A small image classifier, trained from scratch: 66.2 epochs.
Rows from block 2, named by matrix and row number. Rows with one number belong to one channel. Each number is 128 + 24 x the weight over its row's rms, rounded and kept within 0 to 255. All counts start at 0. Numbers have three digits each. After the name is the row's rms in percent of the matrix's.
# convs0: first 3x3 conv, stride 2 (model.blocks.2.convs.0.weight, 128x80x3x3, standardized in use), inputs 0-19, a 3x3 kernel for each
# convs1: second 3x3 conv (model.blocks.2.convs.1.weight, 128x128x3x3, standardized in use, transposed), outputs 0-21, a 3x3 kernel for each
convs0.89 101:129134136148128136126111114137110124157144126154145132146155152157178181129126155105103097100105109126156115154152129152135116109086094126123135100101113147154119116119137121136144137145134166157137144131115085124076158169167137134133134130131080067070136093129168176166144152148111116114123126119140166151118115120157098126149128139134137141138132136153135144118139152123135185158180167129114111107097112137124143138129100183153126120125115090093112125121129100087078130134143144167148137137121141126132136121130093060091087090110149115144
convs0.90 100:146138153116118110102107116153110120150098075126088090103117113127143138123129143095051082118101084103099080133163148148147165134132165118101124096106094119115123146131149123119110122136106157126153139147136131158121134144118171199165143140145095088099104092094139123137120114123115108122129116109102150137115150143100117131129106125154143148141151144117121109135097094128093092101099099107121099111107096107138121099097140113115130141148130124144145137152140076071079084065074079101077152158160146135148139142138121134146171123155140133142
convs0.91 098:120118114129120126098113115117140145123145133145157144146120141154148142163115124157151105174097108157085096138113105123146094099102095147156110142104110153137147117122132130136140125120129139159131135142116134112109154125145144113127157120133135155119118142118090100081171162176164150160161134145117123175084115133106116142113154136140168153133141118148167164177184173149152148122106134157163117161143121146136147143149153153143164135142149153165158126126135115134125114132123148141156156155114160124129153130129138147155114130163124142139
convs0.92 097:127113112108105110133131131144180158131190147181168138136140112112129109120096105177129151161110116171121126149148113141142120144130135123145127117115136152119149121094132104114107142138126174164167146179145116135126146168136157173154158181157158151155166151143140130143116100137098099123093071105105112126131120169192170198147155143130140126136145131177182192186167155173152114132119113122139129139111117141147125120133129115150153132110129119116107105121118134143131138143118157132126137121111152109123153134139114110121126106108127124125
convs0.93 099:167174164184209160177181145149127150115117153099107143106117140113102129135108127133117115109108108100118094102093119133157157187191167121092100123121100107128125110133110152147142126121108146112132149120146148177146121096141120079110128139140118128126132139139122108115136130143114095110091083101135220132134152106147134135138118132122108124165162149132110094153141134145112124131148162144163151171164179121099135136116122142127116124110114131142128133129147134121110114097101133128122129109122130112124132131112138133145108080105109115110
convs0.94 100:114104128129132142121133138134102135150142136117111133107114122118151142091123132181167177153137130161120122086073114117097123092100121138155157133112132152155172136149135150133167169150169143103126156126140160127138128123128121139122124108106107125127085091110138145138115130125115128117122131123131116134095128128098125108107095100122130123125123134145124123136118123125094124114122122133140120121140118120167135112190148136167164124123113120119116119142129113125119161173165158190161161179147141164144109139130143163150121154160137137154
convs0.95 101:129107085095097087112103115130128154125153207132151142135147134150160145155171140103141140125159159123178189183135151155149121147152160120084109096059074089076102142107142144134158145111150107100130116110131102132123118115147120126133111122148129121133117114119131146190134118120158145122135133116109140116133141141119102150147141138156112109143126110095111141103108119126163182117106136164155149119124129088105108084091104100098125142130115143130115153128114113131150096119154116132155126119086134109087102103094145149115136113100106106089
convs0.96 101:095098096115105121125148146100111131144118133128125125100155130148166145137128140115103130117159138134173151140158163136132121165134143131126098106122103106108074131130127177167134121104140123114120128119116140155138135144130140159132150127134106097115112128179127148162114121140146144158157166161091070092104121171114110142151114119097103093146128120077114132098139157125153137112070073170168163118150167110105095140105098121105122105118100117116106108109116123150164121131134120131127150145133158141132130112114128132123132094102112113100
convs0.97 100:095073094117136109120121131136113134108116125144124181137154138142147152120152131118119110101099103117114115115132121129142112132113142110077091119106119130110111140132142150141157134178132086081102058061087050107108119146135103090116110107117110112118145127133110130116087077105128129145146159192123163122131136111169164127121109131100128104115136120105095103105120142115113155178165169142161135160128173101135149098109122130119138130126127081113098076116088132121136123141125095110111180161157165151153131131114110102112141135153162190192
convs0.98 099:102114116120142122102106093113130134106118138126130128114095122112140137142144156136140157143147165132136132116129104103127086111139113112140142142114125133130137131140135124142126117119120106118136126124136099124107146122151142128153155134133149169170132142146113127097147170166159174173152162149121140120092126117146133143125138108125123117131142116133161149157163158143146130123118124174186185167167180170171170162174165143156159117099105115123097124149105153164146140127133149163146072092099104105122095127127110124122108137140129142140
convs0.99 098:140116131185200204117113141120123132128123157111104127114101098098106110114126115131131122109114099108105105127103111164145123193167154104116116117095132108127115132132117158149152135142133117118115120117109157131124138141136141157136141154152123133145112097127074075100147150136117105094120100091131163153119127105087116113106113110144121147150138136119124125124113092144123106104105116083112094120105099121101125122120103096079080159170157157174178118131128124131127102105103121130113133137124159156147130151127178152159156144120146126128
convs0.100 100:132123133154143147131143131138117120152116119131119081154136147115073121147138127113163147138152136099142107160155157140146151158157179145163151127132123090103100170170161174171158117109122138154142112125100092116069120093140112099107112101108130110119135117122122093117093075098106086103098108105146130167105131122118102117138156138096122085071100101167160170100102120101073086129082109136126141143146145139124133103106121106126091137150148081109092095126113153148147135140119114123110135121121133139127120112111155124152145131120110129135
convs0.101 100:141150185157152172099112138148132141109098119121103080106110086113110108118119105079094101126133129149135118138135104139118096155112130128125122110111109111102108117110122136147120108131067122102110101129075137121114100102092124104098151176146137099125171176164142138141145132163093105116115130125143154156137099124151199179131149136116116108141137135101083107123134139161150144166144139123115121138125115152146117122126127143154134092116106138146125128147115120113123132132119144133125129094101134132140138120133130129152177169151123143132
convs0.102 102:119128122088084080108121113112091105115108076129092101137136120100110112098102134090079112134104124176137129135138139103101135099117112111129137139166154145123116114124099165201125175203168148161162127113127095108113131119131121115113129140133107103090128145141106104118145136126124129122140133138091152111091106092133122118162188166168170167120103114140146147133135134127111122135129107106106090132101112154163128144117121129129125154163154170152157143137139145153147130130135142138148099126115092090097092119098110146120138125124110090089
convs0.103 101:098107114134124110110101110093122125088132113113142111155134114170085090140084110134114148103141141094137127135160126146116116177101135098105157101131189132190171129117127122114121131128156148140131105118127111140130157157155141122120122104128153118108106099146104119150101085116107102123113127156114133146108133122177164135138137140114126148112143119121139140112125126107124130157158125172128096121084131140167179143160152159131131129133127094107118145137140163131130145102113125115125140105121116086127125126162079084102095118163138162196
convs0.104 102:112119150130131128124129142128166122126135117137143159143113117145106120142111111119121121090100103067100089119121115124160108135135106127130123124106132125096125168142152096093106121098126140126134134110103124117107183179176192150147155132117131112104085072053125089118147137143127128132140138134102135147124152140145147152149131163147157155132130139160168166167174147156135116159138146149157125168159145134119102120116118152155148139126144114097121131138159142140133121128125153123134184172166140119118127117096141141135109141131141129138
convs0.105 102:138124115120117126107095128150140124127157119084069103133118098147135137136140150102152150126162132160145131153122099119105096100093087083134158121142139110119101153161153144146150179190166120125109085104072085094086139146135126114105127141099123115122158152152105116114158154146136145128119119123124176162119099124083113096127160121144162122098110095138153152131132101110103103164141165065061075115084097153147115144118097125099095135149132112120118126123132122123132098102103093090095126121144104106119157166164157138129122088102096081096
convs0.106 099:128144129141128128143135144157108126131104111111101116091091071114127114092113105143124122158137139149148143105141119083117099122112113122131152154139174129134145126107118126123157148153140111112129106111125110132131135139148128149168087112123128117127118122121131119134057035051104088100101106101125128117119125137112141129121121122104095103115109114141128136122095119115117120131129111162131169117123123120140140112119127102135134109121110157171166158161163103110093105131133097128118099117115110122135094132145121096147117112140148152160
convs0.107 100:131128142155154198118110136085075078092080070143084082153143144161133142132125127101114132115134123114146125175116130183154126178185170120136154125161159069114096135124120124130149114123140114100109119106113140126136155126108187152129147141125144153165113125111142165158114107121116126134086097102135126151137100124148126121098106132124102136152133157120101129094097119093114119107133124110089122127111100196164146176172162145163163089099108089081095122117136136157174136152150133136138119122131106125132103105112103075094139133115090115106
convs0.108 101:144130117137121103132120092134165143180187166153181167123125101151156118158155112152136110142147124159177157108095144143125135121124152129140136140161133146177142146137120160159149159158149102128089110143120159163121097115149094108176083098141160145134150120102164150151115072055155118086183150114148090108134117112132127141142111126142121115136094098095082116131099114126139131131133122136126113114117103122136124139140135141143106132108113148112086121109082139116101123111103137139129131126140137152138135143129150131079170133077182150095
convs0.109 100:097100108114128105098108111132099101140106108136131101130174152147184158175194181112123115147113146134118120109120133134110136116130119126131094125130103100101119158127134162141134153156145148147142145147144137120143161175157159176177155172172142138140146161132116113116097072086096090081102083098093092093099109114084102120153155148132156138139129142155171154152147155143154154091110101112130128119112109103109113099107107132129126115129122104124119100108117151135148132145145138150159129110129144129138129114113105098104123110128132125128
convs0.110 103:096077085121122125095058093104109099104100118117109115116131145121139142113138155131127117115117098094102067110121159112145162129149159192180182206203168193179169106114127088087110116112138137118110136143119153150127145121118137131111140104091141157167145156137172156149115121112145141133121130130168116151134137132160120134089082102114100145119131133124104101129091115136117108150138109137114102138123127181184151187188166178181175122119138130133140148155156127129133150152154169163174145170172160197191160187191135158145112146146111105146
convs0.111 097:134128142116099125114129133142112111173124123156113159120137129111133136124134132119098112150127122136143128092130126105125117096112108123123139104107105121112129114113138151171161149122150131124134122113119099132095118114113113127125122110123104104092122116125084086083115106118117113120120125121102134118116125118115151117134125144145135138114107126135123114101095090127108106099112114142147126145151134127128149125150155108126135126132142102130123086110097109107110125129125141153146133140141154136148132114108138119123143121129119111126
convs0.112 099:117105119129141139086103101131120111143082114128096109146138140152153156153205173141139111124159144146114171116131121155179164159188167120129110165141144137097139146151161127115146126142152109114091118134100169133137120104110139139124120139123157152179107107130111124092128144145122146147137152142121111140105151110094103099100096116108099114118113139122124113107114109078097128148138125155152157132114123112141116096137125120174093126117100118109126104122099149161161129149137140167177127133123159164128150135110139147152115147117105108115
convs0.113 102:093084105127118140145162180075098114083094110106118138138152150157155149171177150145128116099078073090072099087086107100113115096135158115125091107111107111119143162170139140126097135119110139115138117133127130122152150157156135130136119135125172159155127110095093088087109121125156180173141165155087071115126132161130119146115110095108106068134113096130127146118110148094121160129120138187191174161134131135147129124127141135140157125134125161149125177172131100107117081096104123118128151165162155155150160134154086087098076121147083133168
convs0.114 103:126133131115090094158167164148125124143126131145128125171160172156163151114148129149165113127155115125145120122122104112070075145087099126125115099116105145156149177166145179151169119126111097094049095086066082073046093092083085091079095099088141142140138135140143126140134108097136130115133125120120139118141142124115119125133125125104088088089085060127118124112097095147113111136134121123134117128127115178150147144170129155147139140136146115114112112106105163152154129135140117115122139138138156152144140123143116105112107112098129110130
convs0.115 100:122148156140124128148098114185117082200140107192151140132123149141166164116123109138124087134117098178168123139141151130148125137137116150104082140160129148154122125112108126111106151165136121101076132122126144133129149161155145143136122155162132105094130119116159119127132110119123109109126119108116084121132095123129108100127109098133117102138111100111082097142107119138120129153154145162156111134118082121126131121137106102103083092103117136112127132116130094085087120127119154131106161136127143116117137130133116071127138104094147105089
convs0.116 101:122153110117127134125117133143125127131124132106100098164152128152134139139127139111128133120124124098070113113085132100111158105135125091070104098091108083085096188187160161128138177186172100102131080080102087101101107118127114106099129114094140143132150151154125147147141144148156153159126124125102149120112119137137163158108136107167165135117122118081109103094102103116113069134130119103107127118087082151164159126143143116137137160161163148140151141160152157153149130119131133131136113132127095098095119136124127125161125112131100083102
convs0.117 099:086090071136148131090086104154178154136148132110142132139142155114114145146153167107126130119158119134123125134102117148137139184165171101097122130133134110104119120127136123109125098086121110101104121130109146155142105091126132093138126116148114131134147159136146171139127141142143156151143161146105130121122119107104100141101092103106099117147158128074103117124120110123130128129138152146141169164191182148155150136129142133145152155149149132126127159159146183186191155160141165188171118126117151157140116128119138124120104097102119100122
convs0.118 101:138138141147135145137112138124141133138129134145116145126132123127126139087086088082117088095107076127119097146121128126105108107118106104094101145116152142122103135106131136117145167160170107104071111101090135123131112114121122112106135145131117108110130099084121114107102112117076068095097085094134145116121115146112128131106101105147137126171169165126127139145139131155164157130132161080054090104089068120119136105105131134122134128147111125129143160155163085088083078086071099094097117136140115114120176155163141104142156126130169165170
convs0.119 099:125104115151131115175144122142086082187167141170224177126121137131110137120119082143140118111138148137143124162133086150120112138125121123153148082139141104119095148125121132127150175161108134124109135085084139119103146141164131099113120112110133122144141116149142094107114110106121104093127123107138090109131121110138123131117134147133110122125111104126116135104095130137083101184186159146199206101136216120125153110130160115088127137139120125121115125121117118125129107090128146111096122138160104097128111105113108097126120101083128113104
convs0.120 100:145120104118103125113106120090097102129113153100088091137133151099109106107110132123154132150156145131131134131114105123133100131142090145172157171167170152157153101101127117115133115127151126118117141139110149135111103116119122141144132143122106121141137100132148135125136126110130129097131123101139115145133113141077122090121107115118135145133121135120122133118123121141125147132115124104117128100108111137134108164153151161167135133137129138124133112128116112088090094088071109116127180203208183209210187209220147103096135108099132081085
convs0.121 101:137135115127111103141126140148142128169167164102138150118113108133139125157145124122116135139127138125126135120119148112134123141135128098083133097105111138129114164148151122139132125119127134099114151131116165135127088109125120137126111115108164139119177160147157144141134095088153123109152155135096071091168080108178131137137128128155128133141143138106097121104103117101112121119129121125135121142124092092124134143134115140127093124113092133113119139135115123149140106098119110102084118121122127114105155134126127094091149125127141166164
convs0.122 099:141154103143147110115130139067113159130134181121116151138132123141126116146149128091119130107120158126120135133112117153154120152134145106103121113134116148106083140118149113133133136127153096125127104119154107168177126096095121091065131098135095099134110141127122136130120117144142134155161184175108161131112138153175120114126094129131125129106109117106145138136172158148173144146129120116115124116106109081126134096069079145117133164136156106087104149126141120128150134139141136142148126129112100071083105105114100118124101105101105161161
convs0.123 101:121123134117097120105129147140137139164143152143109112126147120168181155159138123142132121091131139114167169112143164096128162122157161142121094112117108120127094132147154167164145119112113128144155121144138112151123114152187139181183114162146128091096123110119107119131114126122120119116132134123125112126085068115089107116162148163110109114102112115111126176122165202151182199089087070106101088111125123114107132098102108103111084125124122117107107124137126137142171153153153145143140187174143193157130155127109142128138125124117143130112
convs0.124 099:119131154133144155114138147092103143090121143107148133167133104189110100140077067149131130116128151120173165113117125130122120163117153119106123133122154120161162145125153108132118114129129114125113113119104132120102136107095147096092147125143145120139146139170143161195145127094133112087135126120116106192121165142131154125121116129103110140098100117151121124122132123131120132129100095162115087179134120151124104174169112170144127109106101094089109139137148116123117108123113098097122177132121157101090151125124109126142147184193127172208
convs1.89 106:162158169129107099123153101131116113127134127126088117157140153171186132157144156115135108146115113121111141124171108062146154126087109127137103144105127134117118156126174135107122122180135117143138080086068098104066141133135141117137127125094155164169152142158132122153129125130130111157122136123130122125147115142130156122154131139161187150131110143114134131131097124176177184105098108096089103141107128105081120144148123145110141074094114133118084128184136145136123099089093124118110110121079152144163142151152134104125127121136068113069134136121112097117110152125145172166200177190127140131
convs1.90 104:099116071102155098129143124139108162102097120131150179139110132121101141152147133108095147106127167135139153151148144133135130134130122158163146120158156142135124164143158134131150126123119150130174108134118095073089174142167166154147123093094128124119150129134127146130134142133144163153122184144142176140135129137128120131143151150157142166154143179120124099092097074121094099136140136121169117134174147141147144130167132151140151117139128090087081151119144118117130163138179134150127094113092129157149130143129135134146151133161135089132109080087150127104133126128091095094128178129106121127
convs1.91 092:122144140147113107142107079137167130140134095113129094118078117098130095085104095099143097122148119110149153100122145127100105159123150137064138113113137121131128142102116140156147105104120096126086138095111139149112087106110105110118138112139145100125161135087137111122101139108063166111095108114083084078086096092077083074136166169128137183110163143139135113150137139152110136122103099103174115120183150144106127101073122107117110154123141140124131100127156128132105091129107173148136107130132090143130096125099096106112104133123073077088154152150108128149107114106118114136114123133092109111
convs1.92 095:098135118136123142135148148112112097134120104137104091095099121086116109119138125123134137104177137150163157116133152128165133149142153122106112121111130098131141130120132143120147105094132151146118164132130184147162120156145115141128117110135121105096132122075186144130115107098142177130123120108104110088073108095088097106097095112122126148110143156119124097148132131126102096129121110144181139145201151136134135149121163135119140124105087158105153135143145085141097129139112121150110117118117096162141126155128098135082128121147128120157134134156146157162133114089104109099123127135100092107
convs1.93 105:091083111122138138109154144137118119165156141109115139133129122127177104134144144124144135138128145158160185149108111166154131166111153151170161137203144072069074155152165144167154117101128171151170144143174136104130124136150120117115124098106118130095150189143097108095144143142121113120124128102096116135129183137144127136125126116147117131139151129109116090164153173144143133105143102154155160093121102125176137117153129143148156123114117161171162129154145107106112136154166151131140146117145098161128117118111130114130101074098128118121133115123110101102131127115153169162105124105103111070
convs1.94 096:122111123121100087141116103100126128102136140152169172174167159118131136136145157118103107132098143121099103122104109139114123104100108150155120157166137132135124162143138111097110106087097165151166157128164105106114157145118120108093134120124097118110120130125136134122097114074145136128115091105120102105149149140139130123131124115106099089098144125140121126138093127119074111114138117091124111114127132135166127140160123105079090113126125126117118103129091129123111101104094144147115138114093119108128101130128155143125169130131141122117097117094127115098106095112110124111126146108146157137
convs1.95 097:198120117181124102170148122138164104167127095146130116120129121157139117107186126123128119145100109139106111110126124135159123148179121168158175143152177107132144120140173139122147120125131104141170142123166068093098120117125143131156119096111106103143142134131155147161109134112150140112120136121105151149110136184105128118204204140170169090159161125162137129152143114143118110163113100159127096112106079119133153094142133092169160120107160094112124155115136148167146145161124141152148159162130163154148137133132144132135142145154093117115106133154097133123111112131101133130094125153131150140
convs1.96 099:126137138067145130109139172143127096145129122102086108092177141151153171102097103156162120164164127169135086098100090090078092086094074132157129144154144131171174125157142136135133120126111109114108125153146108160138108121100154151171118112112158124116203162146137094102142143142122115129128159156152163124155141154114153139123113162164204147104091115145132103129113068139123080117138141138154103093101077140115149112194193109147153120095165133165125148130175104117101130155147128138154125119110179136166145088102119128111110090121094126127139130151118149132154164149134121130090127124101125123
convs1.97 103:114131141144144133107114128109099109104111092130143122154134166154203121104108119112105119158119104159113127086066098109133159126092130122153144111143094155119140099078110117134095154130163119147154105102100141133146118138126106101105141138124124111129141164153113120119150147132123086112112090091107127094147148138139164114164145143169163163115122078106118113159148156164160171111139114128130130110113106138174134094133105091114115103151101123139135169138150095149110117098113122131106158094127158132136147137120145135095097088107119134127148163148086091127108134108139169150129148128110133115
convs1.98 100:104114092138130143156118127144162140122116104101135100117111144105145115090126107090148111134172130119124099131133147158133127143126106149140152136113128153142136138121130150158141123112108104108114094100089070096070143157166101126126108122119133104139117120081133135139098132101115117130102073128122126108124124128131119153112134168096124156118159157126121094179172172124115117130133129156180144118144139111136134123104154128129143158126126112098130132167138165138154126153110151145136104159104121180138132126134120153125124124141106104109101134126124149148119156122128127133096106114101129125
convs1.99 106:127119125150112135119102117115125107174129166152186164126133151106132101108092082110118144078106107094107087123128097150151124099135143171171146109124117144127150133107150147147123130121110163137164112093146128109133131089111152097142144115127136170150153158166107118125144140127099086102080108130099093120144136124139134134094138093148105138130125128109068092141091139130107115103121111126163131101113114119132127131159140153159125109097066146138131119137104165183155143119143113156140143136145158152163144133169143152147109124110124111122164118110128057095118100131147175166126138131129108139
convs1.100 101:172133079120111081100109118148141142081095088096094122094104099111102128134117139130117134156140171130134095129109144144123145122094130125156115137138127098131098091114109128131154097109136149115123146102118168146147118130128107105093112111093098089079116132111100102088131154120114135104119151098124137143156157156138118134132095110109137142108095101101134104150155152090158142170171145134096113141150123124134118149140123096083102103123124099137118107128119115165111107131112106089096139126120098126103157093121109126154122129131116145132093138132108132110115105099148144123131113131111116107
convs1.101 102:135149134129134120117109085128116126118129107129109139118123116092084119110107118099124146092137137116103118145141143116150132121102116128130125123139120131151101163158147155141135147136152132101141079070078134105110135127126147151124091112107085100095122141143148151164155142138128114117115156117093124120147141153122114121118101128126103118154130168122115117125147109208210194112153104110116090141131143130145153134141140155108147128128141108157100136126147107163113097129101141088109074110074112135126145137157163169161082132085125164116152122079129140099109116125120116131166148158130124118
convs1.102 106:146181156136150124136163147168164164150169139141119145167141131118066110099129116074098089105091103112109113140129113123152123120128122122142106119151118180229134135130106161206145120130100095098112168154123157161151141137131143170121132146130151122155102101123092146122132102150117129098116128115135123120156114120116104086147138127121111083177147131138142141115121118133133142128129143111124115142115147089121089115119111139137140113143161100153120088087083146142148095134065127159134116138126137106128110127118105142099126145116150157151136132139121100102094151098106104110135180131154180157
convs1.103 098:127117141150139198099122135111099099132139140088100122102129146096186127133139094145162166159202127169118141112094122081055069101064115153136138093150101112112155119114122118130153127100137137101154136105100132101133121149163088095116076145097156175111186150098162177113129156115092189102132160137119120100124086131104141129131115134119133187140178173128171110154149133122121121108138136135140125126153139118122131084132162096148191107112068115148121089156139098105132099123157136149152097157102161146159132142118174141112156118123124104099099082134097133125119198119117157148130122152124154153
convs1.104 101:073117110109116102119122117156171120138163104150124138100085116108182163108098077102109151125192168149176142128134140094117128122138148098122105139136135101137101136098111105137149142132158148144125187130148142154124119144135128106133138133132157113134183169136165098101125165104143143124118121102122128105133115138121146118120119168130138138065104099099123137140139147121147125115135135118142108101158105121121125144122160081099114132117124199160156114098117124157104123118125148112126100119120085129127108129138094087079127120136123122127112130153125169174126126074144156136136131115116129138
convs1.105 105:102098116137120149133159140114093113126139106120140131126107119131110137130145129130119136104105112152105111156121128112130134112131129121146112095113100113151086134128114157185140160129138139124133119111106116124099168156189199210168132147133138150156132132127121124144137095142103141099118145142136154139155115142124116116120102115140131110136149133146159156135132118148124144121137132083102093116115132085105105132120113131138122113091140118140117109145131106101095096158101093133080118140114141106106136139122140161124126138115151154161139147140115108130117167095125155123161201169132158131
convs1.106 096:114099102135123120104073098127119140145164151138121139118145132131135148117146122137123114091108105108122101127122154109099104102108090106086101118111120150139153132121119120148129121130103117111123119137154131124139130137115118142114125129125151155147143167153131138113142136127125139129139167135145150130139103134074094082103142118129144108094095116133093100133095125092068098121133117100096112139099138094132098092110110146147155142133133125111119146163165130121132096109091135161152171148146146130146142147147135142112106125103134118142092113128093154097113156124107115109070085080094103092
convs1.107 103:151173169136142166126133118133121155171187173122146134128097121104110129118097143105107118089092096089079125170158153142208179117123145132145141136124114086089060136126103177168124131083126127125125096089122150116134129098097139116098145137127073092085084121127147146158164152133103148105104148114135172156133139118160131130131124130125108131128104099137165119139124130144163104157156131132133126142102116090151181113148191113146121096113060152133150146143103135163169128178155088071098139159141120109107115113139170146145118106082150124090144117127106174112112114108134137137096106094116090105
convs1.108 100:164128107170139128112126135143145143112115132093097133121133091137182110160136123119123122095091129118087123136133114155149149127152108112113132152167159142142168089142124111155147127115110167097087133162166146152175108129147086099114095127116109112113113135141125143131126124125131158077146154124092112146131117176076096129129153103184151149120140125183150140136119101117082113150127121174109142162122108142106116176147126154112119150154133172095132147130148145155127144141137132170123112141172170154132120150120078119149055133110083117122134127115162158103155146133105100086150145132126128120
convs1.109 096:168181164146129158128109126156143143144131137153126147103144138108088145170147144098137110131171136104149098078099104112134132130164115147135136121093135156122137117096142128117136101081088081141107138138121166178180119137142119142149126132143156122121142108109129110116121101102153076114139146119122130133121095125156163169139153171131151149126147137130146128106141119139128138132108127146114127183124124113082092099104133134116159160123163140146109125086130124123131116150118118088122135136131105133111151141128151130151151146177129120152152150131155141090127093093121116135119102113134111146
convs1.110 098:130110149100103150126088123100143147094112139081116088114113147142158160124136131126134130095107088139119129135156143131139154151143151138121126151124125124102070165130131124113125146114126170128118139129128152125127118134134093124112097116122095090111125136125150133125125142096158152113151121110129173137138137115153136127128126127097111123123151130141121136101082105134111103120140148093129166101140172103116115119122131122129140143115100115116093135131092182187150142128156110105114110106119114130130089121125157169165189159143148119111155110143157131132138157133131121102127108099152161148
convs1.111 102:152134142156142140127101103107138123140130140125127122080124149097084178128135164099086085131131157126137135125135149164140138149144122124122119128131167142141140108087110121074095105098103123144142158163169162164154158153129148153127156141132129136112143145148163141151133112133131126116142158141165161160150133132144158142164136137123116104135120105127128115123129127142117132158156164130108139137124131114128091102116102115082114117140126110110119090114089066096097136164126114137100176127117126137124105114090122160134128135133124143129131117115144137112117098130130137121099099096116136136
convs1.112 097:109152109124155150102128135113128131103135124095134099132136120092075104150090146123116115127094133112114128129088143086085133107112113175167170143119128123110103155117146119113138139113129166157128117126100142091106197172154098103095118092105117121154108119107143158137124137116104134096123116133132126103165160108165129139147179137078107121117135129144138138123140139149155146132135129130160116126143141168128118152160144134116104159188154148152176128097128112158136126168117094106073134123137096120115126149131145119136121102120144108125092080094110137131092125143142138135126156125133158155
convs1.113 098:113136115105131124103095087109129115166134110129126139117151173173129138127113116140163162186129123143132109110118105113109123117129151152116127100110130110131091119109169121131127126169172145117149076082107088087097152163187123161157139125142146114113183103102141118131125096120126106082179088116135083124136144145149151155122114103116116148112142130087099133116161159098122133127132114116131107141128134126130113105122122093154136145141136154131134155129156122147143113123120128088080144129103120135134135147144139102148122129125145171141123139087147137102165131095126117157123137146098123152
convs1.114 100:088095098086074132116116156159167172112124116121105104109141107132104132138160159139144149147158158124099081104132133119125119120124113115105109094061096107121127120123128059088057148146162139129120129168116139179144140136157137184145138158132119153127151157147108161128118108133107108116136126112102082104123134118136140155097106093114102125121115122110157127084081084113118095123127136120101138084105124093093082112120097114124131149124142120127115073076070148151154100093095110094112077098069144157125178165167139117122137179153129146140151122139127083115133131123127118142138116132119113143
convs1.115 097:146134115146137123079132090131102131157157147124110101135134115113132098127085111156128136131085089155138141153121152148131153145142141139128139141145127098099086139133129128131131130122111157162126099125148135134159158133138133148092158135102086066103100122122112116111133138170134146138137136176142150122163126112136107079147154114131165137109146112163145130145142112136128097128119108140149135136102114158109122145097102180162097104089125104100093172158149156144121162123125165177157157159158144105119133122082139182191089115134118138130131142129141136119133163167142136129124117101087143102
convs1.116 102:124100104174142112171151104146126137147183166098112127149116103178131130122118136119129131078057084095126139158131143154168141144149156124092103114111118107129102155156143125120126117078077117126114152125142167132132143159129142141089122129123106113141078129127117176181154109134171116142147147144148157141145161127146140149139087044143128054186144126123102130093129104119159116146130089121096091123117116070106115092072103144129134100104120094110123130123126153150124154143142098109085092105081091135150090131089122138115146168108118119113136147129119110129085101101116133126161157130129142141
convs1.117 099:142105112157143117157136150142164145153169134127096120141103122099125084121116122140156167134138117161159123083096116104097114095093099149133115112152137114084097123149158113109151107105104114096065141112118113121105123145102096091098104084107153131187113134115168120147106172116112163105104120095135161119135138137135119133148159149140144154112141111147125134171153167153170153144119145189183137149165129123099112134104123074113084137125138136149135111127089151181142161168131110118117121164109110123091154132129163187156095127117099092135097103159145137158089115130157145148125142130122133115
convs1.118 096:104087113126118088133140111126112114091094081153135167129133150127117123124152156119105135117121153132125146152144155133139135124116114128173125099111112115119067126106114157129111138144131136126130117131145086079052144127108161136132129097108158133196168177200153142158137123119119093116133141130142160154105137119132140125159144123130093110150085134127095103116083093144148119100119084068098093106081111119144147104117120110142139142143119069096072128101100132113106148140125139115099122118117139131142115149145159187154122111117096101111129094102124084072126121118125119138149168161139130131
convs1.119 098:179150123189170148091142115090105124092126134131114113158159152131220097104142134107098123098075066111094135137141130182154150150139152104113123142154126143126134143086104185127140168092116146151141121130155137119149146123103116083068144146110081134147076081146097121107105159126081168116107124164103125111105080106120117088101132118171118142126109111159115078198167142145170104117149104110115153127132126138102133170133113159113092111130107145133130150126132112111092172126100128153135135144134115116135102102125094113153088111125139141117122156119122134126137132145132159166130107102091121086
convs1.120 101:112134120096108145105123117137127119126104117122118122102117120092136182099113122145128145151148137140116104140132134126103144097109104145103094111111097110142122133117111124102115135104088187134142164160137119136076149155163142132166108130107103151099132155126144132117121135081095127100111140135115137122164140128138161144120090130090130159067143171149155137164141127158140130103145143112142142112118137135121121135141153152135162168124118161127107146150140137134119074099118124148125081092099153142154149123145130141111159125122116112081090118118119114123119121120104129122127180145129146142
convs1.121 101:151130088169183057161170129122121131110133122104116129178145112170150144114103090096097115107080119097098093142169128150174176122146165126178115118140134142118111109113141146138127169134182155115122150105147128145100162169153173157145107119104102102114125128132095118173153158152140160141187174143100124111129131145117116127108089062170112115137108137133115111102107072116118118143105089091146127095104082142138141190137103174152121138104145124161108162155125142112131160135124148148131094131132110088138147108155152176138137159124119109119151137133139143116162182115097101107181166148123128144
convs1.122 093:167111133156137099140100118179170125185170119124129090108085130113135120134117144121168117139170121151158137107077097118098103124108124120145142104174124123121162138131142087109138082148153099102118152119152133147162133148157098112136125135136103085104152152115119117114126165108090143109113106110152105112116091143106126143138133147128158176114165115123139139126135107158131114131129132168134121126096112143112119097129149133122162111152137109112143118136160122158086122127154161168177161128128118128147095104122136143101103128111099132111118132132119134152130130091147153136115124126113138138
convs1.123 099:115166145123124165107128107135118118122130111125111116110137164136124127161097125163157157193239139182126098084093138091100119151103111118114134125109130111162122128134155133141163123131161121137111129139141130168155105140144103137169138137150129112115200154110136087119119127144138109121112157113157113092113125147125138151134138163140192133104114145108132112136115103096136105149155143152119127132135083135096129101173181086135145099164142163152163063135150145164142138153134149109137139123111202204112195128101127099126108111158081149163126124121141130122145104136129160107101110125123127136
convs1.124 100:149163138164139113116116109081094069059113088087113132146149164133145120144157121098117143100134180116126140076109107060085081105082134127135137130129116133116120171165162110151153123142154132112140140052107156102095120110144117089127100138146093111112127155090137139129146204108153165118151159092154145124148125142108127124144104133103096129102110170121133129110140166145165139130130138104111113122123131126115103128142125115088124155135118139166102115107126124150143097063127146103133117095126125136184132131157103134080128139103098128084141106108102136093128154124125130147143139132134128131